A small class-conditioned image diffusion model, trained from scratch: layers 8.
Rows from block 3 of a small class-conditioned image diffusion model, named by matrix and row number. Rows with one number within an expert belong to one neuron, the router's apart. Each number is 500 + 50 x the weight over its row's rms, rounded and kept within 0 to 999. All counts start at 0. Numbers have three digits each. After the name is the row's rms in percent of the matrix's.
Before each expert's rows are labels from the 100 images, of 14976 (inputs lightly noised), where the router gives the expert most weight on average: "strongest on" is what is common among them. Only what is clearly more common there than usual is listed. The data: photos of plants and fungi (iNaturalist).
# router: slot weights (model.blocks.3.mlp.router.weight, 128x128, trained with AdamW), inputs 64-127
# up: expert up (model.blocks.3.mlp.up, 64x128x128), inputs 64-127
# down: expert down (model.blocks.3.mlp.down, 64x128x128, transposed), outputs 64-127

# expert 31
strongest on: class Liliopsida
router.62 108:428523517449488521506459540590515546510525486556497570589609426496351582508426519497538523446562488484581530440581483501473434496558494503514509463555543495581479521532465528522307600530513525
router.63 100:526501444480487472481404447474390525496495459456450463467510540494438444525430507552472523604490507550475362505505507505557432472545530470570493500511474527506489619431527431473527497548614421
up.0 093:422486429462555438489437461471466459495472506590443482502453533508463523422441457467508481529518446564527558537496556494440526489551508592545515491388475502455538428576507418525565470499543602
down.0 090:482487445411530538479458505416470532496471467586462567451577504451495540542443482414514576474496429522549502454556392633570483447550601621491496499556543499581511687546572489518497471494427463
up.1 116:452610511590463503552505487473507545521521469447532510554558450460591518521513513510498491540436524469496501512465514501462510428421519526512504521403539526443474563499456621488428522506510436
down.1 114:542435527559505443473592469525493490442482494462556445425418567490549487591501610439485452516441533452476489581411598443578518539514543458438505421476487430490515398444437538414463469449506401
up.2 076:405447536552462522513511498537523469522485491492479497455505501575493562471476457448506514543535436551483522581526466526528540472476478501482471494441577472583461551492469399481469548519523564
down.2 089:448506518592444539477530536623565488535458529478514440466491496492498585587547598561570481471409477505504588426586474541506485567484473538480500470567614451439496429462437450444440561611437466
up.3 135:537521481548536382569512502509425501524503420471483482466452491422574518589530500497416441500511485497499390487484466548509433515550482498561517462493511515495466563507573510572554413651551432
down.3 125:517486459496442461516513475458507574518510591559418513485461447458533552531457519529460491424492556456455526499596447500437589533557534515534472368452467595512548478490516418518355418540474528
up.4 084:464503468448506525593478451497545570484466507540469462424520558454413450543449515485481535610423401447449569507470588478516584442553396496456516573560499463542502530460522434480448419479481547
down.4 087:495541447479498516379531454547518502440446605533439500559601466496414420468509578574496516452496425505526457404518475555452505483542475492487465540413533464461497403472414496519501436545484609
up.5 096:537594459523516457587617529582491495515493558497551508532544537521568493507524578461571494504485564457518520539440520533575469502543459441477463557419573475530519552481495515482480588477467457
down.5 091:522526488499496409461585522687501501514477564452498486556500357438508481548445446492450543484561466489463502449539438519490502464498427468495548433524560565521498488476482535508441557481582545
up.6 094:441491481563560597558484562511483439470465413488455509576560472483363510502478397509431543520513427470439475488536508487486457501435491587525486561505549535620562497561406520453467508480512467
down.6 092:509449511628479499467518533479496451552537492488481458481461451504466477492434571523489374525379489534499508590450396560602523465507539531523465575494555449424506497504426479520556509515514561
up.7 109:483461442557574606481484574516507507540496421547480509486503527516471508506483474426509489510523472491547490428474534537461378519503530508446607488428467451605622540473477495396455494418477532
down.7 099:426529492564540471463491566504424610459520465465564530537577519496420482423560546542425404514446445477525544577529422519539574505519494540488424472501487505516522439488595527489438454456495496
up.8 081:493479486525380490571512447542526550482500438516460533599510513578446479454506489431542538500486523504495518570483543621529414478472395564530497486477468490541468510523420499503519687434504514
down.8 091:424560488612429453469558447629468474514491441532454515432540555505546549475424562534489541512400552520460510485470524536512553522393432546507455456523477474456535488583568536459490452518543487
up.9 110:554639540452474496485480492458485426518543578437551523515501542552522479504473419516530488473546561461529537535527438440498487532483522561486506599582496438469376508523475502506533568434493571
down.9 119:452420532583540489448482592517478458405508538575533365380509595505520448524597559461435553400564572520489520537431510558427489508482443518484490501514564400467496418472456503472379530520497502
up.10 079:496449539415521547548538558476489510444494458401525500552533545673559501548534497455545455516477504434528442503511509500496521584500542430490550502519444508474528394530527540475548419542423574
down.10 074:507516396449492537522506619549500416604501399490545459437505479426531577545494568588569451520478539436566500481507475562492455430476556452475533493507492551559495570515549598511468477508462490
up.11 094:510493463507435464563440585576548494524447470527561548481463561482588557434598425522398520522500489511422499492502418458412431510541524514428470537546487430516628504482460457519506463460508542
down.11 094:477424546486432585447469547503478509517575481529563500512543474534522532419515535524448529537486393493421546527519454476620522496507489466581489626466505477452549533575496533559457525468503503
up.12 084:503472509544482478465339495448460441491473398453525594524513492479619469477454481539558500428469554557561542451456488467443491495568468496433567536467476553494544457472409596496478575438539535
down.12 087:458436502553538505506495476525465521501510445443526437461521511524603478492450517517552566524495553485555535456502507492462494511443403557452540503589451514532566498481485563572470494510535428
up.13 109:509443494525457508454564479587553446569582457582503576499337556576557598399500465469553481448548545524509561470512536597491485504531535425475524467481457572474561497481670487532468582525470552
down.13 103:481588471518505528504485477496496476458472528488499593588534565474435559459509480460512571508510667386520489487501552532531489532484575404481479446527495576579528482520476565506537609528477516
up.14 082:504409528563542488569576491492472457543572481544535507572477580542390490404469469450521552546505537476518450482484508502535522531491419452546563594460429457569519463430531555515508452456531596
down.14 097:494485443528518476451479499576503472498426447526479464452491589535472471473493426404448491609433497464508536529518489585530503449420525505460430512573523528473506550483478496495447481522418613
up.15 101:534494535498556505449515502478497402600458445455502565464506515451491560477489470525513474581539532524452479567541486458476526374530479563545569507542498564453535482493498506396583443557544514
down.15 094:475542495476523492498445443464461457459509502485531535441456598531477605528533538438574472551467491510490536480516564478509480566544559482560525470388474495532517527511491408436386447524472530
up.16 101:550515493461551468496564460420429431487485527505518461504514526456539529532575493462479530448465553535446481484520478508458597464393472434476603535515475443461499470536568539497513557548522550
down.16 100:447541526516530419470597435411520380457445477547482425423504485486488502516571423525545484536533491571407417491533516483530414456552505517432449514494495486543444485532431523558354516470511440
up.17 102:577392474600548543496453504476522456500494523492502499573526446538509576494589557511502530466475493491444479443557471523522537499539446410469485522535500572516456554451496439456451548538469549
down.17 089:472438474636525527514502413487475511581466508407478502451494575510495583549608593531524516593534545520436417535528477457514518536542487402470420537475454548387545457483408481460528567531499424
up.18 103:433516483531614520468424508446462480505523470456503474469499404438550498525532599507557536510419453476482597524493501514497457478538510580492569466498512465482570501556463468498489515432523565
down.18 091:440553498428554573581455421463422521473443485487441467441453554532578538567443477512446504513496446405493468428465426481506554509580490489527432513486431448454558574482499489502532529536556494
up.19 091:430472510537541472581544503513544476432486510514486486452493358514482495557525477471521582526556394505614518474546444517470487350522429502440452592534600513488511555581503516499633610481532459
down.19 095:390502505469469516475518510466484497519468470436555550434487577515442581443434623437546654474473431602531450485459471520544455573502445485488401479487597427446485492500510490509367574482526461
up.20 094:511450570510495482501581462543444479476516545527489515542460490514500498538414514491393441482497472465539525519507593534529410524493625510524497496509533534601517447479439573558436403483484559
down.20 095:533569557541459538429523535498535523427517424575505559504584452526510509448527478561454404489462496533501543502538490577541566398601564472527519414500551505518454580474565512473461484476493482
up.21 093:531500455446541539570485554457465458489501531496579532487456534520446486514472455430509428504529491480557509568524586498447423492540518507469613559408500511476495542479556528474499474493517511
down.21 091:475567504497473560517425593509523477479489540505663468489494487510508480443476507478461465532500555569546538525460533555551464541510522517522458477548564535549477374491415445523496485468454564
up.22 109:574402550529489558536559530439509488549505463489405392609606407539347484476562586509416572418435401481534507471584537478490544533368476486527502557560534418574518546515520516514468489531511537
down.22 102:429389514523423502550503479541517525511496496439506528452381474541423467429508467446498341542496566527464499420508479486489496523570487412504515459502519401269491476486439444552559468465491494
up.23 096:475418516496501536494441575541509448580508440571580503464503419451470481503447442469503555530602556562502608633544501514529513482421481506541539555573466535513497469533458584511590442519477386
down.23 092:499499412594500454559485529551533522383474405528495530523485586479453479506420527495579470499472359573519470397449461467566513530420488444487465589477569473524489518544463417580467491532566614
up.24 079:468534554496458537511476421494493479517532495432421477457486494481538566500513437517451397540501538547582514445514476521552437515400421539487517533447531463533442484532477562425609433464550495
down.24 085:438493474440414442503479461499450479445446488515500498579448519496495555517494503549518455444443623513512559508557526525525548400432477455575532433543478412506495491432484469517414497479492475
up.25 121:518547524568552477436473482466483611493491512449614445579469451564539386507530539538587522542494563459560468526464464615432489529459460503510508547461531447481523490607512424518513492528507423
down.25 116:466518471554554468458519444498526492573423570464586486455420470491512403534410459520548568472547566473469364608527444454449563572500550398492433455586518531486519473466483458512609554499531522
up.26 085:475533511518451460515376600460505541511489481525489431511485459486498536537530500488511547565483484471485498566396431580507545514453497449535613531473462486465483352529502563527524496473527563
down.26 086:495517543590454574487455491393506479501404463562401541445532586435503528490383413548542597500434429475547468487488463578463522500516450506500453523533525526468466453478507573444461552474489507
up.27 093:615445449499460498427540494494528486524499589474534486521466465541540419500488554491535549516502463505549429488584506484390509661595447429494545522548500438490511449447562504588549521507513494
down.27 095:481543418488527486507544508559495558588488480431552554509511450496510440454423427543565579441537506542534522494616551420512524404553470442454567476418428499475518522505511558483543501492496452
up.28 108:519380574474491493436423592432461465625511461479540435495502504442551541572612562440514475509469557504435459487452506455537582418467501529495565515540570494560519464503501430449488529497520478
down.28 118:535480582463500590552483404486539498450459437565491444517473570517562506477556493603547496479538569532441480493466581528436538538509454553501501597519493518469521539453533464509387508472515496
up.29 103:458443539472529492509556475470499464453566494602487611517523448556537413460436587458486473494508512493537536528685515496496394456471502562528507604532546448449526488507465574484523496499477540
down.29 112:464462583561481529510457513462507585524525447521524530437482480504517565605494520396527517506466567407418478472609559426483580539524550432477450525461566436414526475537532405483510577511536507
up.30 098:451434537360491522565498523561455635472561451467589559451528536513537501469426430473501427509613464420517499498560571553461464565540531563516518403409513509502540474441498491521533535472463470
down.30 097:501531501452491499484467562520447580518542543555491490481575498467441479411349573592489484514437489545554537521603472543566543504447507555501481576574523517600416531539564506500614524530509567

# expert 49
strongest on: class Liliopsida
router.98 096:476546515471473488410580456518462516466563447500583543487517379588397555428507552533572498602522577485593435520568435483437448477554452519566466515525463560503545519480569535498416549545494519
router.99 101:564513377544523481519448535500528562533536485507484471565538484550507506544475541476470528579507481573456460586470384442552552515481479554464556411339550435486486495568556494513523483469459444
up.0 078:516455516441430462624524469524404534543562444411546550524465520496509498616446474550474523481425518456510536594496484525471555428391460560442454582480441493460456538466380505541494519448581534
down.0 077:476460541385517456434509518567544514465462516399615468542497507550470550521462569545496501494593493436526520442496531445441559482494516462367490469499469474459539555462557524495479403581470502
up.1 090:515570542529504513426507451478424523483458415425526578540510485555538556489522443527478513530523477480493488458449538478423514577427464546397501515530434507539394431514422495538453497564518560
down.1 087:468539503470495444518505376495505500410531476444597479540485476585451423506625496508554466573468446468460513495542515497545523501457531511423448460506381513492604526470540518439439486557449469
up.2 106:540466553475531491544460538558496563570493450470538477530507433477524469477500523502556464432409500507550595472521543536511540578526560474483459514557593470538524490525442416559538521521554497
down.2 097:483466508429531550417492510563483510524591469455569468422492628494518470497547491475556528561603538551484401597537515563441484529437523531498547468512506485525498450506476400519443484454577545
up.3 096:475401530473449552472473488494396572410444521476504523553564552424482481433480493474537535469544535512548508438527454503536554457474433408454469515500506364494454573408484587548629494461545569
down.3 097:457481455523528490552588528513566544520519408547453532526458499499405503526506522544591501513506556397517502561455515419521399552482407496539500543460467367549547494460443507406503514508482429
up.4 108:482497530555465482481464441451427430484470519533563523427514448477508452488505492462537482423455502413531584462566559509441547452474597418510499523581501547550517510477524474505464468445409583
down.4 110:454502542439506482471437483466526423464503456496468576561529545631494488476521421602518555621457514466537532536513544530532462544629608483483530517470467536502534466477542471534544422475527441
up.5 088:417600488467464401463485420549485587505542575578523422493487530562459453503509439533501468432453576391492583465515520581471429444492461518451520524485497402419442538492417489466537527509508482
down.5 098:431507521523444479451531395520504521493509517469475529537507448434553499520524564553468464498550540365474566554429519574471399543585557525489462437562452434473494425531544493501532513482481382
up.6 094:509483540517451604566539557545508411513426584550471530533507505496512393422502557533493480450485561503541447490589518519539505539453451482527515627631511509470518471589566554480600418451536509
down.6 106:518553550486447453525448495529476403650460458501535593489529520507476364584429472478510430531445513387516590492540606514491412487493362521516456579384481502413594582535466531412561515515540522
up.7 103:512475449507550519504585474437418521389441491422529467519517450554479414497615479467505517618503490423514521568433461546487546456498504532416475556534458470448577453557454397454518427433483564
down.7 104:396522529450435540479492397477468475502465536485586458495397478482490448495562506470483525432535511497572482483454559465488576460519437537442550500459488494579409519518572479518511410491433449
up.8 105:494525497526553469500523551488471524552522497489493391629495489423445488515503378440523415463606430522561440478594581485532495273483489491509551446505485501533465506466504465484497495531506492
down.8 106:485464445482466474522520493496515425599492519554473464479539462508545508549487582527451451473438522518581496557564470540508500530481486589592560433569556639458552502478485459570424455494479431
up.9 099:503474436520500494546449518565526518451539520511508593521448534435402481568603497509525440478432523468533501497505519517517464531495551446521489413502568586596528507400552627461545514518390511
down.9 099:484438441514547537482544441513473577647446546466458531405634466504507512541499417419512488485534382558433602520472578493519508484509495509480586476504522530465577442492582601532481538467509540
up.10 092:549395541463508508469440458533485462496421535472554458530529517468506485456551579503509492455553547560539562395543490550477547650348451529466536495499493561694466462507599448533523493462492507
down.10 086:480553470483469445503401461504514533555527491437500566524492489624580539509555489586478481471491584499506464499558454581428528475438471546533429569485504580485471536508403487472455527483494508
up.11 090:526476575438509524492396543500445473519346407484579431546551451529520503524477501484527530461598517555494516565537519489455534463513470438570541458469496495527405476437511509543508486508456566
down.11 086:488494526491519544512451557430478516388461566444476364504524469577504518466536590501513498494488555491583534427517519495509499549532631509378460480407488525509521522515482513471498545538527492
up.12 090:460462520495481509472548512611526546510508555557573583402571392549481494510474596461561470558513558462487539603505534538526449483507470531529518604504492540529505507558581590504577478382535453
down.12 095:478415560527468517431485530556476428599520505534587450455502570502543578590487438440463459510473505477505450614383485600493478547447458481492452474601500549490567571520534530486608473530489571
up.13 105:456447522493557585531369543487535540528563539544407413418456487510520501555490446510485504556610528550445500469532561464498508495453475489553521440440451493467501523452438434394513550491478509
down.13 097:432495492433568523431432552326460548339464482530426435487557506552431504456448442486468477491434499491437475523497537433514538508558495490450472437492433496584472482480524513518520639515469468
up.14 128:510532531461604519461512549447490419590440505559498387494548524425540468458541454488402471357564535416483481445522465587532476409416456423523526614504361518500465542444450451507507566490460518
down.14 156:501479526467448526545490419507508534554470462456465494433587466575554513470573531506478532559450494477467515506438549501574529561608542647480405505463525629473594464581530511473433513481520457
up.15 117:546529524476550499591518597504446511610433506444442484493482431480487482489466444535447480472584476520566516548618485560586534412469528455560514483498425492462506464557578470521573449464493498
down.15 103:552527462443508469461556458461498497606541576414471495554474510472506438472478530539463464558463511387599546513554434529527438430514421483506492380525464643484586491492465517481513411481459442
up.16 092:492512501479401466560534573528526457475499500499448551473486526442509446529476462496546456482473536448532571497525597483486520514524604425502527457571565522595515550452522579469535495380502440
down.16 096:519432521572465562531478493519444536577460480514412500536566387561477515487478479456479426593582460500498509515456523475535470497487573455558537469487602534473460412468527565555499562557526541
up.17 115:426466482370491439520554482596517416429520535474553461333442506553476455539545508452450451543511518542557535452448636497527481501541479588491470385601575509496541553477523508502345443514519487
down.17 122:433550461529451538468530429608529343574507512526483454587480459509523371520480492492507533397426570489497458561463558511546462547479530582493531469427638570459514459503556410500455423491517429
up.18 080:482427581470530407551480440477523504531530538479557584492396574483371562535642434521529513523517482499523499494488584461504494497472500431506431482499548427586503554535550446446428503530440546
down.18 096:502504541533507555461472431584557574388499438539472401508461499497554465476543579461547497502459508467592483550541534438601545488424540420541510579468574485459468500505548532525482500508518421
up.19 095:532537504508539530557613444552501442410533550543472556496489473444534542656495482526466504452486552506465448497609459491513539611491475481557462581548453529624562505512492483499546441449480490
down.19 097:543547453451436415488504497576511482503538512540513493546494512544583521415546459520474371563544574517487531516466538503481458560501484387543520592502463539403481482410486513475492369527458552
up.20 090:362551511598406527507495486562573601555536558428455515603506514447583513479529472515512504559486440464497562610479503493504488546536520453536521549570487466560562515528504451521438426531497579
down.20 094:357483490557523566542487447494468516521539492498477486479519500508511536568543630546580447445555399509466454476455516528443612414528560568489564513410508474539563448446519609443538513490441495
up.21 106:489420437482483560441522529464546501556546502479438531422497615481609483559533514487484409448570472530569554459533590478529563510506464437412489481414422549550489546524500499573518530410453543
down.21 104:475444430506418458516552481464499445494564603494367579456534469475471617512489441538517450610469503550513456515521546400533491476492528475488513431566481491401465511560427505524545495508519503
up.22 101:458522463489478471415489552502543458498519536425524471650544504564522472395552419491467458527479507480464516500509507559541502317535506470480424498579454444417439535491561532425553484518474493
down.22 103:416547535595431473518554539590486420489509494592520557545391523403519474497498538487510489486583599458530586450565458531558422554391466536470521516480521431593488483467497525537421444491510438
up.23 101:417507530486516522497472516451501483525519544553477405450512526540444414478434527518446441485543454374566538450506528516522494497464564502549467551451390475540486471508525477500443462486456554
down.23 104:421516553495473565483542488571588506515495530568496411556538492559450445514531437614488477436457532505514508470511561576482490566515557574420593484516417530498533511446416491443497475524495429
up.24 095:458561541480523570497526541377474483403464512499571425557513518475463473528540545499447534464489559478496562465506569454522554386542474484568641541491465429548511519487432471554483583538531494
down.24 090:504450514530515526547477447471551480414461559410513431515471493417518426480510561502465428474355537487537545497455507508530530610584480581498486506480480514476529527446493455457462546514549452
up.25 099:536516569559463513472446561428513430520412461623457566470506468479551436493546481516504487510476516435463535550503537520526516478466492490485549474421489456547480521493506519506443443500475538
down.25 103:538495586559502448464485512499496525542499486610558498558548455545520460475471508598536490514510499473513563407453564471454504445364523526520542534430556492382426565567595422497483435495528534
up.26 091:495487601458485483538430471526505442513519531443573435638495492363392518402515519446536554495415441413559487521476505474442486557486456546485533522441431516511528395479541440486569445492494582
down.26 097:507560614497402527500470522505453439485458504454444452447554608565482543486587455510425510496537561549539492518518530550556539316471443456504523563478516481473492602520469575490477548504548430
up.27 101:581561487532475589644501559474495474505440541478516508496594445468581396508495535525426537451534513466562557473480536406557535511448370465546439530500526508510502503535451457460542480512486534
down.27 108:516553474393532473418476490527498489553426449445537459451426535490488379479572532446451450444390490410537520417438612436508565443511452438436451486427485558448531520459505493571592531500520513
up.28 104:572520513394566438522428529483426520551576516429416436425497513470525522470468589434535406478557462510485481441573501584494539459471511506570598426517544554512463518495640526458516531514551505
down.28 089:526499528484483499508491456425502470460507576470397422528520507449644594560505542513498450486475519421466486569561511538422476544469517533486536412560490550568416456480431467482511486493455462
up.29 094:536500490442439539492506442547506526494447482447428560530495562513597586506437557525430492465453523536523662486515474413554446541512518507451495561538440494540481525429526585594545430532482545
down.29 097:548514556514405533563527564512517448524550441561465445494499599436536605504505521547472508438570540630457484558461444451537419524442456477436480566476405391580524537505457536528504496523553562
up.30 093:463481563420531589538498517553449515490404550513537483474547480434445428477492537490579454552451492532585523480473574465557560499432472473518504490505482390497541446594492438473570442545511491
down.30 092:429495516407503515493420493532592503568505510494527443492571511526383374474471583469502476433493598521530589499469619585463474429603467523466462512559482451501492472469562455495547449517486621

# expert 39
strongest on: order Asterales; family: Asteraceae
router.78 090:552535611573510528479436515429520479466541487448411550509506508585541471455461502476458477584507412446401497516467462548449551545567419465471554484465495413623572457562513498532496500487573546
router.79 090:531475486671437501484596458485497424449520563540538518554491524591578470538442513491482491486354494443466480480535424527477508588498499485445409514513580428501575444619537498533482533470472498
up.0 078:466504555414487441409463455481447582478459517441484507527505524529492491548500409547534456500546560465523487487463559627541417520493454606529536546430465575472471496471513507539465423384466519
down.0 084:533482452512480508544395567459527546527486469461548449499501550518470528509593474483474483491461478504575496600462600591487488517368521632443592511547471595557504587526505470484556468451506425
up.1 101:551494483552491541414524541460536567534501532448557401487456482456501549491475526440520465589508508543493587572559506422536453518500545562499561449452386451462490546428492543472482559450486506
down.1 094:525586564494470456497513560528455550448504541480533467504538595550440450449526452450539537435489517439455625390488502423504505520442539468442527401536447418586575517502503532444480540570488531
up.2 090:486470520442549573494419510525445546514495531470542443578524578465509494508481434521503557493567516520556437510545471560485523458508482515533595456482465504656479440592575514518547507533440519
down.2 093:477550490455486489444465471402486563495545550448469433561509482475444535492515447534549482492422520520608425468458498522452517555399498404548472534454428623498538487571433478546517474484481524
up.3 107:365529488445443558537407449514581586414507531497438508494513497556485459427511448468476568498506513417469532468442543536493548515535480491474513401401392565535448581520527483530528499424473541
down.3 089:514496481513531513532493365409511496516533502546443577507463518357521489583544509550511532449540422440399425570406472599490501480470478509544496446530491510538494530497522444507572527492524396
up.4 113:511505516425475454457537518484610499480549519545490438552437510490619506447509523521519538539509608465534494494603481506590471565436442572553520564551375513360516460485464450504492553533484516
down.4 118:485423569489534517546456527505490516511496505565510486507429446481534441525476559476470450436504668410475481462485499488487537496436485474485554583426396473589432567534445477525524444483490477
up.5 109:475515552435472486422460563485473607468543463444414495540573512456505569457568454550509597488499496432523385558495485546471521465468495598514637435518491504516417463472569499466480548494441518
down.5 110:532478441553470526496514449462501545537540523491489473434427435430613540556533421530551492484468476494503455511514488514540506484508535576534579582496420652403521519485526401527568516516502492
up.6 087:465530510429436505474456523469477503556486374502490437482553363406543507466511422479450486578492460491513506455450454490481489550452537465553497579482500458522487488583410413481512512434491512
down.6 096:423524557524514496506516525556446466416499458452460526503533524601498491569559442521486430516418507435474529444455560582601457548533498640500464527613516547510427480486543439502474527448497488
up.7 161:540584578492508517583376559540500569488504472413409553445450485487530511487534521530483462566605510542491538549453543545504520493501509469427523412494406470547462555423538508413554529482542533
down.7 158:533573593529482503501396496438492447469470481440441530523503468569454468521538456529538511431374474464420517493457495552557501500506482451569478540450435443460502565512500533481497512510492529
up.8 099:477595452681488567476508459494531475394488468561583411483498505520528500393502506496463439457533571528476572543451588418498502452494460429450504578419489451484455498497458567521520511428524497
down.8 106:507535494520497456550552506516502385479540443606526488454501545543465483549473565457404462465496568543523579594509560400454423495436550441541484581569573517481486592507562645498559583539543543
up.9 099:540504475480512539488489550552567486593536472459511546514477526431521572556430466573520485451491617488582474500565427462512528359505550535488551445572453477427422557443417497488562534492527520
down.9 089:460479467469469461452419480519588505445454477396492516450481478422526456486526534458493537530518583486524539483626486475483521626566546576530527502466420499580414459541582453473403526469468439
up.10 092:456560454498440493443568534453558583548535467543490530491580479526449541393613522560474440542571544471485440658485573466513518473462499433535466523438469484514489484456527451572529530481438543
down.10 087:507547488534441489517509497415527495430527559560493566443384572414488511562557472533473426486509439468503471567476501496538485483471545475495523505486507438420478522508478463544501407583463446
up.11 094:424552514371465556581505539522539537484555450457540461569504442501538435518506479479531440630432405450525407557415414497450549525433465431560558559493460504561526403482537477444513528571502572
down.11 090:493631468506401576471499428529481511502516518522462529494526552590439488544536476547538487463409543478551484526484409535474547565421507511489457538469486572460504512531532504494516566458529503
up.12 094:606517416417589533432454514510487509604498517511482505508512541537406449538540548465565503500482497487433580457421531423569409414409417429567480511528411525516483528491529457539492515520404589
down.12 091:469488487471476535500509564498545558438457457510447603474621528457472432593561505415535545512432532545469427535471503595429457441449495501480519518424507453539387401485529497510541555455467486
up.13 099:467505617450491472487397541538509562584469527462508415559532491556509480442471479509450568514467579565564476536490447530436528431476595513403582538404506432509426499516588457561534480456484426
down.13 103:563452506622433533439578511565539456553570458507561472437582475489506425569477585527490506475433506511558488502551592454492456464474483488466429598536462569497475538456518438462523565529450582
up.14 098:483472481442544424558410492597470513418483471466495449535468540502453457486508420483527504514498502426560522491545532441515450525609533543445406473536555541481447548488494481445559545529555524
down.14 095:527478486566561568435518389549526548485476457462434468357577519530516558520523452474513464479503501515513469546522485494563638482542501492555504560495533549479523482515534475526527553463473564
up.15 126:527507431422549544456477521491536651448536477473403550494465450473431542479519474475443531520575538534440509451517501414552438497414567439607548409487446584620508608469469494487516529549482515
down.15 115:491472518451518500566395519413484566466489445456446549413550494467485492509560496537473537405463533550470551577509511520465447522472482557475543518567503476459454451498596552511474453521494520
up.16 090:544577471560479372419433578540548585518483489540412511541464429502471524444459463502514447472462595517544427533452422461483606550557530452597591467490486513568499439467489579516477595477537524
down.16 089:578584511510446461552535520357476483501480468563412565525518528486476483493492459436454440533410563502571499625591541483391488480551538409443411476472510546369548494493524505520506588437537509
up.17 099:507506494462527561478417486587529507497548521572515602439496574483441513482519607541472510455491518454514500615515541442534499487416532476503536586568444532502523469390598531407482493529546519
down.17 096:532466493489509439470514540501537488515519454561509494560435516473436512422476418553516484493593433527436548417534358460461474549514537433486491556460383418434469466466495476469537516468527466
up.18 107:496533563458497434527473561467538494523523598569511394495549484485512489469481517535456559480549546518496470526574524573470544576391559488551568544489417518479485465452508453473575557555557492
down.18 106:516510558550475515435484426547531467514483550425539593581502424424456487448548570547524463544449551476517556410504485461453382527434426613419557475431504591479592505579500393509434417490496502
up.19 148:410550495307537450507460523485524483597533487477557300484479541414397554480482486439519538443546570580541518509551533477517495431407503519505573512479451411447468491447469469518577507528513513
down.19 181:544613512495507526491470503489508475537470528429524530627541428519602479552462465393515486494462495447527439588602418499489453427498489493520474437512509638463476465517555510480472491505499473
up.20 067:532480652423535480540541525580402468529541522537528493547492498571537522492500417535426486478437433528516501501531434456533515449498387467575512570473461489518447490468462492456467499520473499
down.20 075:468559555414443436522444574555564436461473511445422493494509501507537497576474550490433424510392427450562550499472504532496464539448508516535402516575441480489428452570472530518495546461531538
up.21 109:457544545422508442484391483479473490513451442479457513527444422583396529525451442456514467567512539494470517523474504466495493407508555460468485498504510547515546467448535546438540444478626570
down.21 123:461497525468468542453522519537482499582561474434617508483465561414533512571435552545586472460456431456471548456506542521522459539514477468575506537519507529451477557451516499441564528441460389
up.22 065:562591502466473546526550528566536518545473446565533509534523539500436528500475432581546607415578410449472543523591471515446508407568444515495546551511499513522438459474517496519493455510466459
down.22 070:450474446545386453426495586514443528512479540503486449559549540532525543512525448439491487423402430532500456582484534521527440617616558506463440526521436523490458609470578513555519427469488521
up.23 070:467533569448540573527471511438407520480485460462469467464496484524477397482530518526523507578577452571494531516499438488496532515517565400643642572472563459433485478555496483551496555559483559
down.23 078:565596534443467532507446542554395492599533522438527572583587502594453534531521418547602465519408511517521466503455479503470520551453448479570430521506529618501415508483391562449523582481497502
up.24 092:488480606497574521480466505554563580492455509490525550455482529421377529521539460472528468506507428441449571537492508434501543557397450510545496539434489454430477546482530562446581460525463472
down.24 099:555501527457495549479427569508568568627537515599589503581576420489541581461526497469522527420522466480496445552526414498550501438463514495507478569627470515527455420491607522519485455485448474
up.25 096:522554497555468482487456578547592466535445555587482579478463460606599422496535582537508540463539505517491445490548467536485457579495578499508447504448469402405500548461437436509481530524509493
down.25 085:484449441514521508516569490498482482512500502566485529490504472394476429520526516528443549646584546483524545483497531460561540523473491520458446492525500386503626556506427451433552602517512556
up.26 073:500513429418430509535553448552484631517524438486478535492472509455548507519546462477616515565450435475591526611505428438524582515454495527500419503453421504627533533510484596546528513442462508
down.26 081:501490532542493531489504518512553589526459534453494450552521498647528586530512345535575574531535518523531427564470450475601511591547541469476517535490551502502500520486466556540547549447455510
up.27 090:488638386554524528552443450442506475496422495423477433511506508492431497477455466480527540483543526468524541418506543597412442445508500571476449535439551412459539469483500555414529525433557531
down.27 101:541559523560476484514593544517479435502464397527500438578532516537529505481504574468522517555432470415431542525458640479484528584461511628425430544535534546515523561498530420492516491530465463
up.28 077:447514641450500492510578380407436558466467462510452575493505520481458389520474549472489529491491448491519470476437511509539428495481527550584618497456483526396550392576490554479509488526566536
down.28 080:501443596454466535466406556395514559547474425503504580537484548520405437526510404567479473477410494450582482473473530587558457509411529522418434446480568515471434455471496482586481545486505453
up.29 092:538509474519439517439453501457480499443473453443526521571526466492512523498571490583507510524522452560505575550517490439606539423550561473624517553482428497523476499472514595513529511461475579
down.29 103:552544544470465582495418589499490528549496442426544523515490556485502497514512491501551471492445505418514436515444469504421538584545593411504443551486480426441501523483546541525487456481489431
up.30 102:464604483535486433535571494484492533559437471417551432502489473445506537495469462513556503574547515535560534477519448454474486658477539528432481522564533562345445487417470459445491533528536469
down.30 113:537471538583436406487551515548482526523492460523457506470590464560553435460417555416437603513529501576486577481500480422540459466533519583523482518554483450580507418403483513530535587507536496